A small image classifier, trained from scratch.
Data: 88335 training examples, 2.8 epochs.
Rows from block 2, named by matrix and row number. Each number is 500 + 25 x the weight over its row's rms, rounded and kept within 0 to 999. All counts start at 0. Numbers have three digits each. After the name is the row's rms in percent of the matrix's.
# b30: branch 2 3x3 conv (model.blocks.2.b3.0.weight, 60x40x3x3), inputs 14-27, a 3x3 kernel for each
b30.0 100:500531544474498501525504508506479494485518510525504483519525494532504496491489490482507473506493502508522513518536531522537501548499530532468469478503488465479452533522491513483481493472467512479482447508481492533496515462456501480514519496487477504461515503492511518513487473533509520528504527459529466538510517526489506546483492523471502524506522488484492486524508526536483525
b30.1 107:514516478489508504512435503470469526474508496493545436469536515468518510454507487527445506471501496483533485481540469499561507498478488489514503516481467501455467497522487491468498532503480452505532495541476490553490483474479514467460491492471521527506490495512525477499484480526527469464473483515526533502518437490507476531513550518512471485501473502506469509523485458484451470
b30.2 099:486484475513483500487540540526493475537522518504532482461522494468461498456521493519564506482494541502498535497478509477543530460514526527463526490513549484498529480478515533515493526468492544511461522471456503453435492484526513522524486501524545506494522516477534539531509492478481546509554560546515486475551558502552542489497492467520494482493531527493518469483497518519494478
b30.3 108:539494534506507495482492494518461518522475503499490477492513469529493523531537526544513481536484515468447505488479499492473562452484558474509518472536505482546505464480524457483560470471513518472479494440467533492490491517508489497478495499516469503494461490517516508517527475488542475462553510462466556472496512489498515437516510510502529494484514457487496480514511518527521480
b30.4 099:474472458469491475506517480484521470449481474441515500529534529469481474505476488498500497471500532514489489528465484503467497445485502533486460480499528512516529535497472509515537531491488525552485481516496484484506485509538480471501475507532494513493472487503510503481511486473472514533454475516495464499503527507560495508507518511467526492516544475482524510488500484505471526
b30.5 109:502444457462503510489502514518511519491481493479485474495485493473529494492527509469540501537534493522514470502477485516514436517486499523472467524503499551499523538522482558530500523461510490560521482453469441475481537520487520514495495537478474475562492465505487470500494516553492498506491493476513498538475502526495496484491507486515475487483498498486473479509505505511493515
b30.6 097:475454488500471481514507496497520507507506461514498508511489539528518524510532517478463524513529502512541472514472497499459482529502479484533478518506464495490497474499459517479488478496441476499501476575472487506454524480495504476471519463539513510477467490506494463512515519465542502477531483516467550529512489544524523506456473438462521467483499515508518507525464480496497490
b30.7 106:497471514494529522498530492495487509482463515511480531483467527538527556500506511492491489480469505514525537506501457494501517481507494527467515484514474512516514529544497524556487496479529568553439485479457498485550453464530511492488512526533485500520473486546479508524528519525523507527490482493509537479505553478524518529526501498460472472505481526507471490515525524474492540
b30.8 093:516521528531483493501466479519515494496483521443469530480467512518486485503533490515527517467469480535459534527538501491524506507492478508521515504495513511515486500476462475477460485502507559480470528528535504513486473505470486472504481456503538493489508484542548471487518475532549515511533531483490535526469497538509499551519503463524462463515484482522474492497505454484512457
b30.9 097:497495471547522509492505509432457459488455463480503475531467505466456521523531516493521471519528486501482536486512483481500465516506492532540528538496480529509492482477527466488527473536502476495497518560487519518504489522477529456482467482524494519485503487516467509531497517514534506517533507495481502518508563478502464510475524525515519461467463516496535520492510540468539525
b30.10 097:525532509527458494497481491532491511519518480520514476469486461501506519542517500466481523466459536523512476485496555533488458498519458469534476527509483507480462477507479481488457512527506464468549544520531535496489537515490514494488490505506510511519469504458515465485512515454477526526540483508480505500452449518484528487512521473455516476463483473489473479496470524482468507
b30.11 111:476490474482515489453507468552481512529481470514492512464450479468495472455432447508456475504483471524479488486466480532485491478486488469476460472466486460460501516485538514469524460448478527526512538507450505547503482476529493508524533521493473466505508478472481516462510538541546484463513500502477537501510514498467474515520506487529526493513501495489475478504504496467490443
b30.12 104:490529476496506501451470485478520529473496553533480475504487469512505464495507540498498500495513496535468507525549513485547524522478464510486474506493525483490474487492453461464454487460475536481510513568525505528550524465525463478506444462507518514494503516506480465514547482476533492528481524511489494495503490533535546553498480461491483474469479539536502514483512463479513493
b30.13 099:494527532538520503505542476483521452509525445500544536498511484487514518490463497524492532500488466512487501481478508525484468518489488537533502491510488490531518495477507474554521478533489443517456499461461547521500465453460483533532501477528480473504477479485530531537486503502494523521524536476485495511485473519473488456477461506539537508510516513489503526479513539498482516
b30.14 096:469463498514523474514530501497499489529477497525517533488493470491484503501499467477480473460448475540461525498478501500496470494531475481499526517554523488543536507463530521497503493545491504517496531489542523482530496479471455462509496467503482535522502510501497484476468508498459530530521482531495532524489554519455502493520486492518526501488544510520484527509470486467492456
b30.15 107:491467491517461521469482523518546491544506514492500525495483481514471525496509485467519516510494484507497467514490473515468507441491559517467524493495513473467501501508502492544521524470492498539489543485419527470492469510481449508505508486493530531465486458525477460520469522531485478526562538484470544480469563496485519496535500474499475541509514485474515499505489509521464468
b30.16 101:527497520523492522506490523511479477536494496511522508508486516483456484500525495532525477525515490546529537549539493498523532498534516527531521508531548529480523475489477455494479503478496478492488475503524520487502516461471503510473482527503541530493554495488552551520499523514541498555529562532503506490539539497556496532534514518496493517533538533521517490489525507507498497
b30.17 102:490486478512489504524492493482534509459476501449485488507500460513517461463483503468513545490483499470463500475463475491488465483493520513462447518468466479505478493531477537502530481476507516558537510525475459470473483514518549498490498474490458505520474493486466464468475504527459507525468497502460486455477523494452506484492461503526529489475470483513515515482513472484493498
b30.18 108:451505499485520533509477521518474525545455484492490556521471514503534527486533476493486487478481501488498494534492495523464472456517568491499452532521490473511476490471497501529535519500494477559492537499456492515483464498502449494511495547495486534484466486514481509533477505538523473483518525463474532451446543510495513478483483489496538549518494499506524499490478513493544487
b30.19 097:454460507486489473525502505451483535480468512460459453471526502521537466547525522513454522520450479525492499508506500475513491488531454527480478479535528462501494520493499528483473508491486542461542542460555512498445471466551500472498478508477495469499507493477488466499514480494544525471479483507536480488540480538494512486474536516538527486514498491496500528515492514522513498
b30.20 103:480497499509492493450460500487467469511520436495541469519488463456491471481504477485521499470493546491473511502499505531498464487505474487452486479510455469483500495487499495472502468488487517473492509496521500531500504515463471518512496472489509499501525455455483465511477474519481520504513506481484538501480514543467509521484504476481472446526516447510501516540506479523485477
b30.21 105:469484512523535504472536495483445499493460532550522512526502498501537517502521518538466534497472499524489480507485515488525467465527513521494520537549504546521482482510516485528481511523532533514522481449503547494498525489515533552542524529519471497496537535492555495517505483528490481474491495513541492463540529455516505489486493514497527474460456500476491518504481486530525511
b30.22 103:476496467525533491503499475486524521532444536513479505468486520466533511505498485513515509489480509494515555481497463511528513503499526466489506531530523508496515524497487520498518477450490553511491529429523479492559466484481509534509525533545485495498468531457522544523470489518497451504539502517509515481513501461495489467507518502482490525510511483498543533455480469486480477
b30.23 097:523477482465474527518516493495531506516510478472487486516504484484528477488521502528465487491481461485467471502479478527519495493492520526529501503504525489518477474485512532459493472494470540464533564486487524470504535504512481456471489528461535468494474530494521527525492531484485474526463498491511501513538486528555453470464497489481451510509462451534529484519482522481493466
b30.24 091:490482498471471467531534522499525555495499526518487547464516517512465503479520516517456509466532511501532544462533509506473530525457484510485535532468486509487518470511520464499458511514525520464511470513524460526498463476529500456505449506496484494528500504517547474512504506538496518482532477528556505506479477472550527492463529500494480533459520494489485537553492493505504542
b30.25 096:512481506504483499491514524525528552499524532515481493500507487524478479474510482536538537509480553543481503479510523455527464507479518467472457499492468497541528457476450453513511514479504481470505449495524505517475522475520492458458446490462502544477502471501491468491474536498517515521461501454521482506529525506530452504483510478508499480547531503500506524482507471459470540
b30.26 097:504516529520506525496522476508520521454484514470524467490515507471493516528491466483470505487459491502515472492502478539525471518482515542533529535506481492510536498521493483513506490514503492516452466497455481515428508539496512461489484460474546541542511550503512505501517525478548501511524482528476505520526537538506497557531526476529509482528510502510531539502508524530527494
b30.27 106:549513502496552526533557517505499514491532519487506499487498494527491498526515525545541518491551524522496501465508533480520542494523520533495521524504548537532519485529467523522487491500476475479499482502481482479489499485529484467471524501497543538520535551517531554523535531541537547519482544529503506470530520488491512506531476501491534539505489491516481497535515499496529523
b30.28 097:479519528505478549530545547516491479508534493497514525484511508507478508513519528506503489483480513510508463523488510457514507524475511461452467512499449490521515500485515526466452515499453516510505535580523465479530504509515546524496525520519562556494541495484495521524488504528540517517509533528526521553507521488495524493503511532475534550518495562506471524457522494532502514
b30.29 098:530518477507483535493463530458493453468492486487533485496491502505498517480490548490478498478536477529514504510459449512476478499514488503519519541524547478525534466460514522453472505479488503513457494510460502502487508515511521511506529469479489515482522497542488504493499481510548536486521516509527549544494521467478456452482482527492457512526528468486504533534523469505469525
b30.30 100:491508519490520499489490508497458478529454488544501476534515527502524495479488522542514470565535503521474478472541507541460540490463537546523538489478501531496488536528494501524484466454481481513489542515429486469532501500472464481521486499493509520496474531473519515535489460517540473465509516457514502503472491466475490507526470489524480525499487492510520508470507548498528544
b30.31 096:492517448470449499528475465526561469529502493486460511456474494461450506492527491474506537518517530512506474519488481451471462482477481472478489471486501475474503502449484467514521491488500539541540491507499456506487509498489536547466506510496514464518512517504471525512561521527530527521462509536458478469501540515527525541485489480476518535520479524482531501501502482467454511
b30.32 090:471524508467486458506526524483528527461534501515521513549541486537469516507489528501500479470519485462524483491484463484498497467475444472523485528502521531490494481498519494511528500517530467473472501475545485500531465509535525515533535519532489523464497500481479493485532484488499494542525489485539509529545480495498491446465481548462473458478508496491495488486536488526468497
b30.33 094:489473468511481527488477535523496454539507475485508472512475505504482492521497534470479502483517528486543486501494455490477485511505453494473523494475475464502489523469517522469519514497540486502507529503510502525484516491482510509490511471533453489462505508480483454494521520505486557473488538470473511500457465455537488528507474527510470516477466478497540513503509510526473478
b30.34 096:501505465501473481504492521511549523522473553467476520505469512474472463497524482526495541494506505504523481534501464469464490521542515477505462484479522525469483495465456544530487493543473539553453467522487451485561491529535516482485486504489500498490518478509488519496516526517516551525510517470495524479465501520490508502533450492484463490537528461477522480528520507470521515
b30.35 106:471511488524505523485492520547526511502510511507478513466530508478500529473483505528539536492531494500467487465488478503507492462454511475486509487497467524529495515504461516483457497445494503486456547519495507444496510505513523511526461525480522530481487541502508519500515471529505534487520484479488537496520519504503497504480511514481495491514494492455476512477465530494519528
b30.36 100:479475511506513521443466453473490460478489466503553515542485522528466519507486512474521527459505499521526460491521468486525486495460483468514485500495476519454463543534510503489479460518489466514528493527485533523462491463460524501497460495494464494466506505521446461467476529517530474477537482486488503506503497498463463485543531550525493506493478446484511474521506492476465493
b30.37 101:482526507536521481484461528515528511522466462543468473502523463513505452475457490537526509459473468486536531511505475516489517532496522529495523533483489499480460523509505513491504491549486495490554458526489527563438521501508500475508535478495481504488498528496505474527541497471511471482517518468475513469519493528502549503484541525486478506492510491552519540529553516532540526
b30.38 098:499536501505536513499532487491483461517551494469522534512474501468500514485473497498499502513468531499463505497486501521499455534524504513543526500530474505536478474464468497486515487503502451516472511507497474487489533487475496518522521508542490467484517519489501500494529518463497518527482520536473450525481481528487510519539463512545531475537473470517514506534539505539525495
b30.39 097:529546497465498469501455472466457530471506513546475508495470541499512531469491482497457481464474532452476488489508460504520535469480492521486525479515488472527489547481528490527498457494468474470504506492530546539544508507482523502525469484503484496485521481485506533466491477488495484496492488517473470455494469439488532536491541539514535480452499486524530547529483485513466532
b30.40 101:499511526474491519459530493492496505475518495442448482479505515520500498511483530508514522500466460467503487484485508522507522522487508525527464522479529530494480536471508529468468548468485542518477522555434521486474447467484443472517495487471493484499463463487509510498464530462464524482491482454482511489513475521469499463506515491494520510517534514480465491485503514506495520
b30.41 095:488456510478506485478488514519549462465487536530498497535506487473502508472512512462503453506503498523469510525518481534459519494515488453470487468465481472506457519496506518498497525475501532542482464480555525513529494513503502485505490448496520513519525470464507514492504477501493509514535527524487441515464458509498508511533530531510529492519523494510480518471493515453519503
b30.42 102:497523516544516531511472484488486477526476521491526493484526532513479475514521517507462504492464487499499506468474536491560492519504477540552506523497499461470528492500536497503533536496472454453478544525534545499479511488519519511518497478478485496494550526481520540534519488481512494453480519489527482507519479443498503527514550531531494445510509468465501468497470523462492483
b30.43 100:454501501473475503508498547534503462513490472520505502480482463538521485474535487515505519480529513521493524499474478508460482499480487478477499518503520521534515468485480458483464514511506508543475513480479513514513532495545539516508513520561491498506473500502463525476520503493494456515538506468512509494437487482492551495482468505505460494528517486460507506480467535511513542
b30.44 092:536553527534544490490501558492523480474461464481505497509461478495455451536466523520544536468519515468503461531478514539484500482532504480476465543514508499514502534489550494533526474529466522475489537489504519487496484534495514469513504541497494506524537523539520496552525544542534525507511523482495473523537516509503500483502490534526505500531542546503521494509462521490540516
b30.45 097:483547493558496527536487532510537573451526493469506469503477505511475493544492484513504489522497475519538532451462497476558460547520481516504450506484491505501466467509487511522469516487482480503493462499524505514490529542506485464486522523486496506488533469474479475524497542543500487534480504464554481491539512477538479484506494504505530506482507517495533503528538499463459463
b30.46 102:522524475522488505535491481467527499487505483456476519509511498497473489540475495491499477484479515469515488497478519479500515493539453540495537512524521521542478442470547517507480482469487523454480526490525477486520540536476510496535502465507531496508490495484490488524516515536534503494484487523533484481499494519501441490489529499531480477521486510534531533509532529464479529
b30.47 102:491483469535492473523516479448525516511535522509475468527514467491527543448481518466516469458489492505531475522532508558542443509457456522533471517489506490464455509497483480512472471462525463464534488511491550478459546524508504511506542494484480517495520527481487491484515495489478477505503522500472448446517501522527530550491496501485429438483487532479485463511513479475519531
b30.48 092:501511507507459522490471509531501498465500465459501440459516496476514489478541501521485553490562517472542495523484514523450521533458468512530514475484497478470471521525490541504488552508480484550485507528513467460452529485541523479528526483513541473533519479520513508509508530519473519523453490477517463478533532543520521502521505446526458504532482517515518510514491515490501505
b30.49 098:467476525472508524483467501454468492454510474455524469515513525477463496524511520469492504453535464471512488467474489488509468513491476535502489490467537519469463498545503515531520478497462534538497551542501474502543472525466532523499492537502510539509466515520476482465532454490518489520504520501472473529506503483495448526523542503514462493497491489483526502529459530490518517
b30.50 104:499484538466497450477461505472511538493474514511500465479505512504519490480514501527445465512507495506550522458517561517534470484472449489527527526499466526484479488531507485472517509475541462487518482565521534510437494497489530490526500472484519546520529504485473510467531499504486474475477492511475500511548520529474521507478519480475456451470529543474487531487478502515520479
b30.51 099:502474506537513504509472527462469495491470507518507543460513483532537503530528497514484452488454450468457491503521470516489508466514495501470501536527522543531476498520475535496520509500534493504475478461509506468513504482490534469467497479470521484527475503515498494476449507515450466495479468443485472503454447457468454475524498526535509509464512485498507522497525526474523551
b30.52 104:524486494501468488487512493489504519523535503521553526526542485473493508528528514523477513470484524514507479533523519516521528526490546495503538481467488473486484486482538476511488475480502542531522464511529456545524500502501457450452460485441536509489525509477490494513515513499542499552495491549500526545503522507464479488529548489507506539507527473485543492513527484490541518
b30.53 102:542533490561504520518510524532499521509481466488486455498451441466492463459465445508494501466488530476484488535523466510477516521493492540532494514495520515519514520495465482459512516482485517500488501524514542490465553500551538519490511514538489558535514524511523472516539529547498502543521534550511466496511511539474528511520493521475514485526479524526508543519508487517475537
b30.54 093:457492518523466514502492516476463463481476509495543507486544483501475535492549556552543516507485532492477518550498510532466514531513502536522501523480532493481488559504516534495536532520523532472445463467477535515548524482536490503475473485498506507552494524510536513520488525506540470537539509538523529522498494512476496550478539528492522537469472479540538476523498501498533517
b30.55 100:496519486543477516530518509532519465477488482462469475476480497513473475476463511527471483517510484514481470509480500511486480490464502514510514488508516520480479522514466473512485498501468539542489493493465527529496501488489540492529537485543484473486503475507547532522522499496487520532523522510526528501533492454500529480484477473513506498529480466538476462520482480484544508
b30.56 101:490464502523496520510519535565507550516569537501551514498497493461495514504472451501484501500493493492478495538517516536517487483541525479472504519525477479457496483479513459476493490486545504494508486556528487536564500452503483476485515465519501515533535513505519547491522505483525496499525499524484505494483490520486512506509557526546528526504538530482541534534495537464524522
b30.57 098:458440486447512483504472496517495473510485480548470479457502521444494475507479457518497501489539508498510554523505466469495489512463477515516488477504511497522492495471514507485487466520505492514526479490473494499489499515499532499528474508496489499444445438486507461454454485493482471478526512511488504559484465529499518551497446443492499485470478523453492475474493477497510514
b30.58 100:485471505504454503496517515541477517504510502524467481497499500508527469525496523534492508509498532504483459458512475502483479491471529497449482460436455466440468486498513500445505467477502472471521544497480536477486466488530516483513501467480488520531499469524516516513543498459534462518504500464466536450462504459504547480506500476533516512477481512474514509521529503501495468
b30.59 102:527511530506535549533548540520458490509507491539509471515454466485512508495503511555547542558509498544503506529547522539482531527528527485501496524511512529492486501495472490455462515476496506551529520510482513536486490504510486504507493495514553492502535520541540530550506524510534499507541518557513475513504486483472516488549501528498551516526517556533472496535514481529503494