A small image classifier, trained from scratch.
Model: 2.82M parameters, 32-pixel images, arch inception, norm batchnorm, activation leaky_relu, depths [3, 6, 6], widths [160, 240, 352].
Data: trained on telescope images of galaxies (Galaxy Zoo DECaLS), 2.8 epochs.
Rows from block 4, named by matrix and row number. Each number is 500 + 25 x the weight over its row's rms, rounded and kept within 0 to 999. All counts start at 0. Numbers have three digits each. After the name is the row's rms in percent of the matrix's.
# b30: branch 2 3x3 conv (model.blocks.4.b3.0.weight, 90x60x3x3), inputs 0-11, a 3x3 kernel for each
b30.29 098:451495502497497516500450488468484489515475512516497516502494507498539501488519548483490490526473486537468498481497495485508521505525492496527506498507501545522474500514542477470507493523511521500501475461452465476450441481491482486473480489491482510493503520503492480532488487522499503537537526543497486522466511524468540484
b30.30 098:466513519509478471495475503495511487514516492520485524515510482469486525510514487528491517541518513454520490544503536482474529511517535513509513490532553502497513520539487512467460451525502500482493486549521541487515495484509512505519534492503516497525510484509519458487486512482462475462448524469486507496548522492493549536
b30.31 100:501538510536531481492494525525498515474456513524522518485468507463460520453470513490481484535491463496517502487541497529541479490549516473462481528470489472492508485472526524481536502531522470477444504503513482479490488502469487444529474447492488535542471493484484472458478449495450492489441482540501516461494496462464515450
b30.32 099:480482470502516524480499545528475535537492540508557536505483527480525483478484502497501475525503500518504478490500478516518477471520503488490523478484520481473527547521528490526526505541528481518461497495502519477510500504474523523529459493490525533473489472494505472487528558517507519484472500481486505497514510486507530533
b30.33 101:525504556494470540496543508517492507516498547515472481482532524479503466457522501498545527514525481496467458489456496499441506465455473484491513507483464494523473516500467453486475471516458500515476513504514531498533507477458483488511491491473469490525538519483483488526522498464493481470486499523491527489502519475510522484
b30.34 101:473509520469498539525529553536460524516502537528527546476504496521515511515492553518524543498516536510544545510525470511501506509487528539492525521514517525523493487549508487495506490538532483463516435468440483478495484470521538497536513526521544545484494534471544499456500485478551535545462510522468483541489513499447511473
b30.35 102:484476469524493508513512534447468539484526478499520546502490499478482518470525482468485511514496549539508534524490478481476511458533497538518551527475519486496508536521547478488483500461481477505498477507524521533494479497482519509469469496498514487465470478494464512522536499527519506471454438458493465473549491477508557558
b30.36 098:537472497505504543502515510505514500497486507492471501491462516485517495492523486499472471512516506513480503496483521521463489544496533447460486492502511467468493512480465469506474501491464510532518518512480455500524511544538477484501473493512504546553491491527488534508502507510539497516511486494458505513490466462519484475
b30.37 097:510527506532528557546526515476454518482510537455488558485512523505490463512476463458484518491539475500487468501509478529510528518541498502537550518532537523499479555532511480524534521467470488480517532542498541517505503491494489517496492515557490479487472440516509485523485490457433454474493501467449463515477515506467493505
b30.38 096:511481513506515497467470496505560507509503505480527461499489493544471510497464499505549480539466526491488501513475554512478520518493513490555515499523496483540511522539481516527510517522525554470512536508516534515501470503508483486504532481523482520492507494486486500532516490497514497511490489520557558498491548493547549462
b30.39 099:515491522524507523458487470512500468480549505481507551518514485536492509529517488543531521526525475493465523511519493513479500532549534473487489526481514454456495508491506500461455490466493509508479489527489474490535455506492477476479483457518492531501464494522497462520505501475516502457499469504494519461511525512508496478
b30.40 096:471522490505504519496523478527479528497514532531468460512468511494461500484513443502515498497488477499524515491496486482544511472494528527492520516489495523495475477496507530512497474505505514561479538513546482486523507416489482448474464522472454487471471517549493501487487481473474483468512531502485517511467492518503525500
b30.41 101:483457501519489482462454491519516488478504500484468451493481483490495509501498490505467487508486527514503525531480524494480533483504517484477497542493500548526480512539471496511539540546550518526453520505489505496487519460508495517522493487464469485486512474529461497519502492543494515507547533531449464466471497539479513518
b30.42 097:532535470519513488538481497492478519488544523475535530509478535526484470473523520504471480487527479526471459494461462486461462513492484457506481528468488520461498475499484517500520527468479477509514466506510534473501529541476486528510483534486506485535537547546486527523476440525495513521509491519478496488490467497520505488
b30.43 102:536542539498543503531527532463474495520484491513463501521509535535510516531528524488526508486507483511515510473534514493512468493480513500500492503481527470480484471497512500499537475465500519479469447495459477449491530491521484471515463473524478527477484501538459521530492476508535560530508549528472482487468509438457465452
b30.44 103:538521476514524470503482489459477485503465512504455478489474479475521484512470543511522488530472460520526511505463492503487512494488524429489477494454460495453470501468470514491474486468493472495507549522530526530532492481513526492477485494530475458472497530487464519509527489520535538480490481504532494533478509491480521466
b30.45 101:482489508460496531495493456447485495459505511537534537546515515488538492507536541511521474515529496505494460554528508536564515502534513480515485478530525482480505480479477466499490504523479519524517519546496522515518526504546467540511522488528470468506450441499514498534445498475465452482469465510479513518474528475525494514
b30.46 100:451538516493486486545473486487520508513542506532489502540511494552526522526487542520498489549538500521471470515505524538550506511488488524514545512521506518512508557480484475486490516489499513516519478527499471510480532493499501474520537515480512546523514492491479482499486480509480479478514527517486521472527513525478471519
b30.47 099:479508501529528486513520485474496515481503529485446499519491483478478501481530446528494462490496491502497513507485486491501538533515491503482494460489493500450475509502480531479525508457494487468524512527504511485472511477456462475493491508499516471506487536482479530491550517490558528514539524472463485483467526511492470475
b30.48 099:519478490468474450489477487491489510481482500497498495499505500520484555531508522487504481492541491469528496472501469508522497466492495489498464524507471477534529513563497469502516469502530478505517476484539472513501483542474497527471518453510520497450491509442488471440525529532500514520420458513501513468504509542506537504
b30.49 101:526524497497511503486511514454458491489506512531510519550500514474500528473471464495482494505521546492544517517506466519527516490511503468463462490510455500467488544485469553535516535489514484476479507477490468506530496480507486528512483512537513457464525487522528524498480505528490534499483506531486530494457487517530534521
b30.50 098:496541454508530478525535502481489472491473481513523521513500486518464505487524478565550490497479491488480534487496524460506488500493467519529531469503499512485507490529494510509522503544513477491543517498514517483513452519529472506530493524486485517457508509518481545498535536486519571546534540487496481466462538454508503492
b30.51 100:468469494472474501496493479454500463474479465530513545507465539501470526508512492458523482503529473533521478482494465538507470495517486460486487474531516462525476508491540459482512526505527479531478468506505513485482518490523505539530489514534517489469484519451492460531497513541484473544480509536486508458494466462484504513
b30.52 103:455454463507516510478484490499500522459516523535517493506535560512470517529480496493521516514499502506486503533485502503498517498493478490515513519537523487520496537496495532537538502522511503497483508503515479508517507526474526460521468498482515479470470471484488507471449451496472445482492496462489523554502523517547498521
b30.53 096:474539506509486491455481506437505475472459494545519502540492550546517518535529552474495448501474455496488494518467531485474492527542492479478487495500548481516550493489558516473526469487498514506465493465497536482516499519526478513506484524521477478506462505474511507487477523544490557571508500505454460445500490502489521478
b30.54 098:477521532496484487521494483487472495509537480509491527469508471508534465496531527516525494452524490444461524527524519506493490515492469513504534518450511524507493479495529516468456513487520517482488483516503499500478481479480478492451524526515506534488547508502499522508509485453522507467554540481489507504462497471462502482
b30.55 101:477534547522542534485469504471508499515488470496512508482492470466508464498508527505540518533465482511459469498461472497473474478542529517479448482499486510469471465488463495442483502502481516520554468492477467452508520529524504478482533481483501493482533519535543515539545508514538520477519498499510495515515497492492493500
b30.56 095:463480509517496481502514500504472474514530473509526476478460471484480539484529513504522483541556496514490483584498484501545515532480493490532512503511519484483535482457463493481470471496488526528506490475460489472455464540491540501513533528501468522527513475496497499500517478471520464466530462520541501541507520463505464505
b30.57 100:487527483510536499468494523518516512551486493542496529494497503484550519533501470526529529486478499509515464525495550527485485526527529534521480530497494463528524464491489525505504520531515498461489477498515486481470545526467538535458495468510529529465486531481530478497493473490436495469466483538478497506498511462522473494
b30.58 103:506483463485491474518489519472493507473481526499518538504519514497530495491464470509525530486549519517484487517516527549532458497486529523513478549478493494518484514495503465498524496495478484532479482483466474492514536465523534510467479489542521494472447491480497475535513509530466510500468437501479500521521482505493476525
b30.59 100:476474479511505496531459470534524505514507512517484520512510500492469488447487520510477454516480498508480507477494497524466498489476459452512513482478507471516502455461467479516488514495470489488540520459488543495511497498506468479480509544501515490522481545485531475534542498526485505471514522496476510514517502524548526498
b30.60 100:475544511485515491494489449504511520492515488486489452469493488478499483496522520492538549478522527485515460519466543513493522529477538483526488533487522544506519519498464528506475536508507541542491510471496514471546478489521521530492510527519550549482539502454501491451479500454514454464486481498528549533463522510473508451
b30.61 097:457485494483492460456479465500452487525538553478473521479521468479501500490524499453500502483478455513470477492487521501539522485532493517521485502501529493484525485500491478471505442478471497519494457519472538481524514492512528524480554539521475469499495518477514495527445487488480479472482487505519455479500444501525461520
b30.62 103:540539539541505506486525466463494445487525486485517493507551520521493493496502487510477474491518513532469496468499494506486526487492464485464511494460476517475480528519501535518496508517460487498493458523517525508502483438520480440451435474494469485492465497497518513521452489452503507469473503461481468547495481485526526527
b30.63 098:518496520508512552514524544479480506482529545514559559550522451514456485518485532518522519469538497505522487535548525502528480522471506512477459529491494503471492541528501488500490521507518480490507531494496520502489522501527498501507480546498482477502479516473471462520456480483481507550498465471495488518480481490472521495
b30.64 105:472501555517491553506510517479494500532541519490519535483522513506500478470466489562527501495540500476490491535517494497518482504538471486461519482482448519480467538513468498480486507470502510444499469463506464468517491535528503478478517465475464494550517515503458535509512503495482483505470504476510471495540495498537514510
b30.65 100:485516531513542497545517466468510467507538489450527512542548533510492553539491524503460503498528473499508528520498487483491477497542500522522541512510503509492480519501548508538541549487541515476466527520476523515469514514473526519521495526550506499507508496479500500531549554540536568539478511532499454441498509488472501513
b30.66 094:481531489512491507445491511494504515496509494502511489496494465504507469520501475504510506469495504505485488520459526513488520468445514518473522516484499482513474531492492467514529530473529531478493482528528493473528459505505503481483508523508497523535504507495442487509493537496500530494491492518481494480530494489492527543
b30.67 101:477506496549493514514534513508488506506532513495529512476479537497506534502449474543528520533507465514463480497506533505497521493547538545526533514510523485536485507520519489508503487498510520466521488487526469516490511508517471464482461525507455476489496495480528515502493501515445440534484490486508527473529536530533515529
b30.68 102:524506514483477485451501499486493479460480477497464489497469490517468499468475485465512482511480509495502513513489513511520534473506513471510484505481473498530510467494494502466502491506460544512538511492521527512518462474541527514516507518541490485492514539535503534530534521484543546488478515507493501519526501555496525496
b30.69 097:502481506499486473518513470475505477522496522486511535514462506512531501538497490521509549490471492427455491547463470495506473520515493500508508515473494549533470486485522523540501541549497469531493470463529444446462452501501492493496486507512493526443455478489528503535460449519550555498526567500479489517447465505442525499
b30.70 098:468493491472519520479523498520526546524455492512489453512511518551486487506512533488518530497486538505495470517474481513463490468459533517525502520477471509484533495497520542545542531563538492502478506484447503504474492460550483496520493519473481482463476516456494486489508476536563526542518552575460501525504441457461466471
b30.71 095:516488533456517542510511508481482500515543537533539461500488472527472501485542528550528541521526533495540458558519512546497468459468458514483509503529519485454522541480510496483531537471512484497536493477499530489516524500520542501491510537535472514476506531518476479543497455522513461489491481502505501493495543529545541497
b30.72 099:505433489509477474485470480496510536453468546477469490527507528486514461481512462499484481494500510483514450522482480465454475497475488478469478507509501451500469497501475517466496507487505511506528474526489473487496483518529498525524535472478454494479476491493480474451530538493537496496517505503500515496498531496502478469
b30.73 099:477534522466500542529500477478497486535520527535529465493452493458474504534491545530479527523541530465463519466498476510453485467512473510477501462471489493500486489478505472501481531500483512469482483473527521510467548514508533519498498493501504522491489529469549521532498473481483475476496524500514549493485493508490514491
b30.74 098:483543513521474493467529507467534491481546514547483550466475499490468497514507455489477505458512512493500550493483495514515506467491529494503484456481460507514495475482509521480511501529519482511500477502493498503482509515484519509465541497537468484520539539489474477491445474507509507524452530525475487491525488516532540517
b30.75 098:518497543478495496543495499518493536514528478496504533473519491529473518520494533487512491469529493487467514463476487540544486490537532509490496497514533491472486526491531503481494480487487525477488501529486536513455510514525483515541489563531539491489479503498508507479457458466481469489500490526472472454516503464473459490
b30.76 097:505506496481463423493457465501524502484527451514534476473512529454464441460510475479492522496497468518477477512537504490484492516473519500478508465520526465456459457516525511526491508525466515537533540501491522525522468541533468521477501500504497520510500477515538524537527495460495499490510508477546504517512531502505509538
b30.77 100:508470471489492486504523501470500492535489518537485546524522520484507482535472461473460496499538535486525575542485467489523487516499454531487481550479504511532487532490484491473547485537509504487516481489469484460480482487532527505527498458484520511511488502517481491494517483454537536487464481495492526492487463464522512510
b30.78 100:533546505528486496504443504502477474480512505462512494518525548496506535478522551471490505466454505495479471479513547488494542505517489516524460499537483511503544504522510466495527501499535483462483513508462520523512524504527497473511487485525516476499533534506490456482447507468470470512487478545514466502465498460522501500
b30.79 096:492450515525469494471471519472488531500496502530475500487487509515494490484511507467509557542484512484485463542466479508536522557540482508505443475491455517516479522479493516455449464455519505501498524502526518476525532545533440497524492476472508459497511486472454508486510463470471462490521497472497536544501490501516493525
b30.80 105:526480510470494525475518461506517465488471499485492529559546531512486501479490515514531500500477488478483515500499482482477516503469497512484525498491547490544537541542537538554547518538560465505483472495504486466481479488503508532492501485512467467470501522522457476487534523554498509532545506544465442449474465488485469506
b30.81 102:505494474522529515490532539479506511494488498537485507487523530474517499511502489514490485499449496500516502525460503462506497495495498505483510469493539505518507473473506517506468487503544480503458487455480474514440498476534508524457498541489512506479528492486492521536463448501443468463469467486558522468503510522528513518
b30.82 119:478483510482477517492491462455461457436464455488501469465488480503501463492474469487508512490487475514480513483507487486501507524485478487487458481448456484473491467486464449464463476473512496495516551516511509508526489522533513472513502503524518494501500499526480514496529565573477536556483476535542505502535487515496499516
b30.83 099:513502467473471467546466504525518461521502475553529509460491490476497491488469490487477536473501487505531467509489527486517530522515489494471495490501475453482449513506511478490467457490465479536487516495536537510500473465514522474495512507550491521532525457525472498491531471525507467534510537481457504513442507513500470514
b30.84 100:469510465495485500497495493492502514447470468476451468465519482475487538481557476495520488450522496464482514508498495457445490497504510485512483457463450477458501474473501481492521516464482541524527531525498531515511468507496454473551458487490477477489480523487510460527503497542495513478501488486534529471497483507512478521
b30.85 104:506481496491468486506502542480505520522542564504524520549545501530482523512518510505523502495541529484507525509544495518522482522494514557529504500520501492514512506487511473496478508497485466439475518505462514467499540508451559524489508510528483496536506505501530520504494529510496530480468506477474486522491495532485521484
b30.86 096:531542522541539526505489472553534522533553482512512551525518464463490497459488477501538532523528524508542528474545483505542521497486513531528487492487486536495507535533502516525500516534517477505509509504514466482487521515524508457491521472495508538511483521512498480469464450483456503517494446507499468477518455493532565482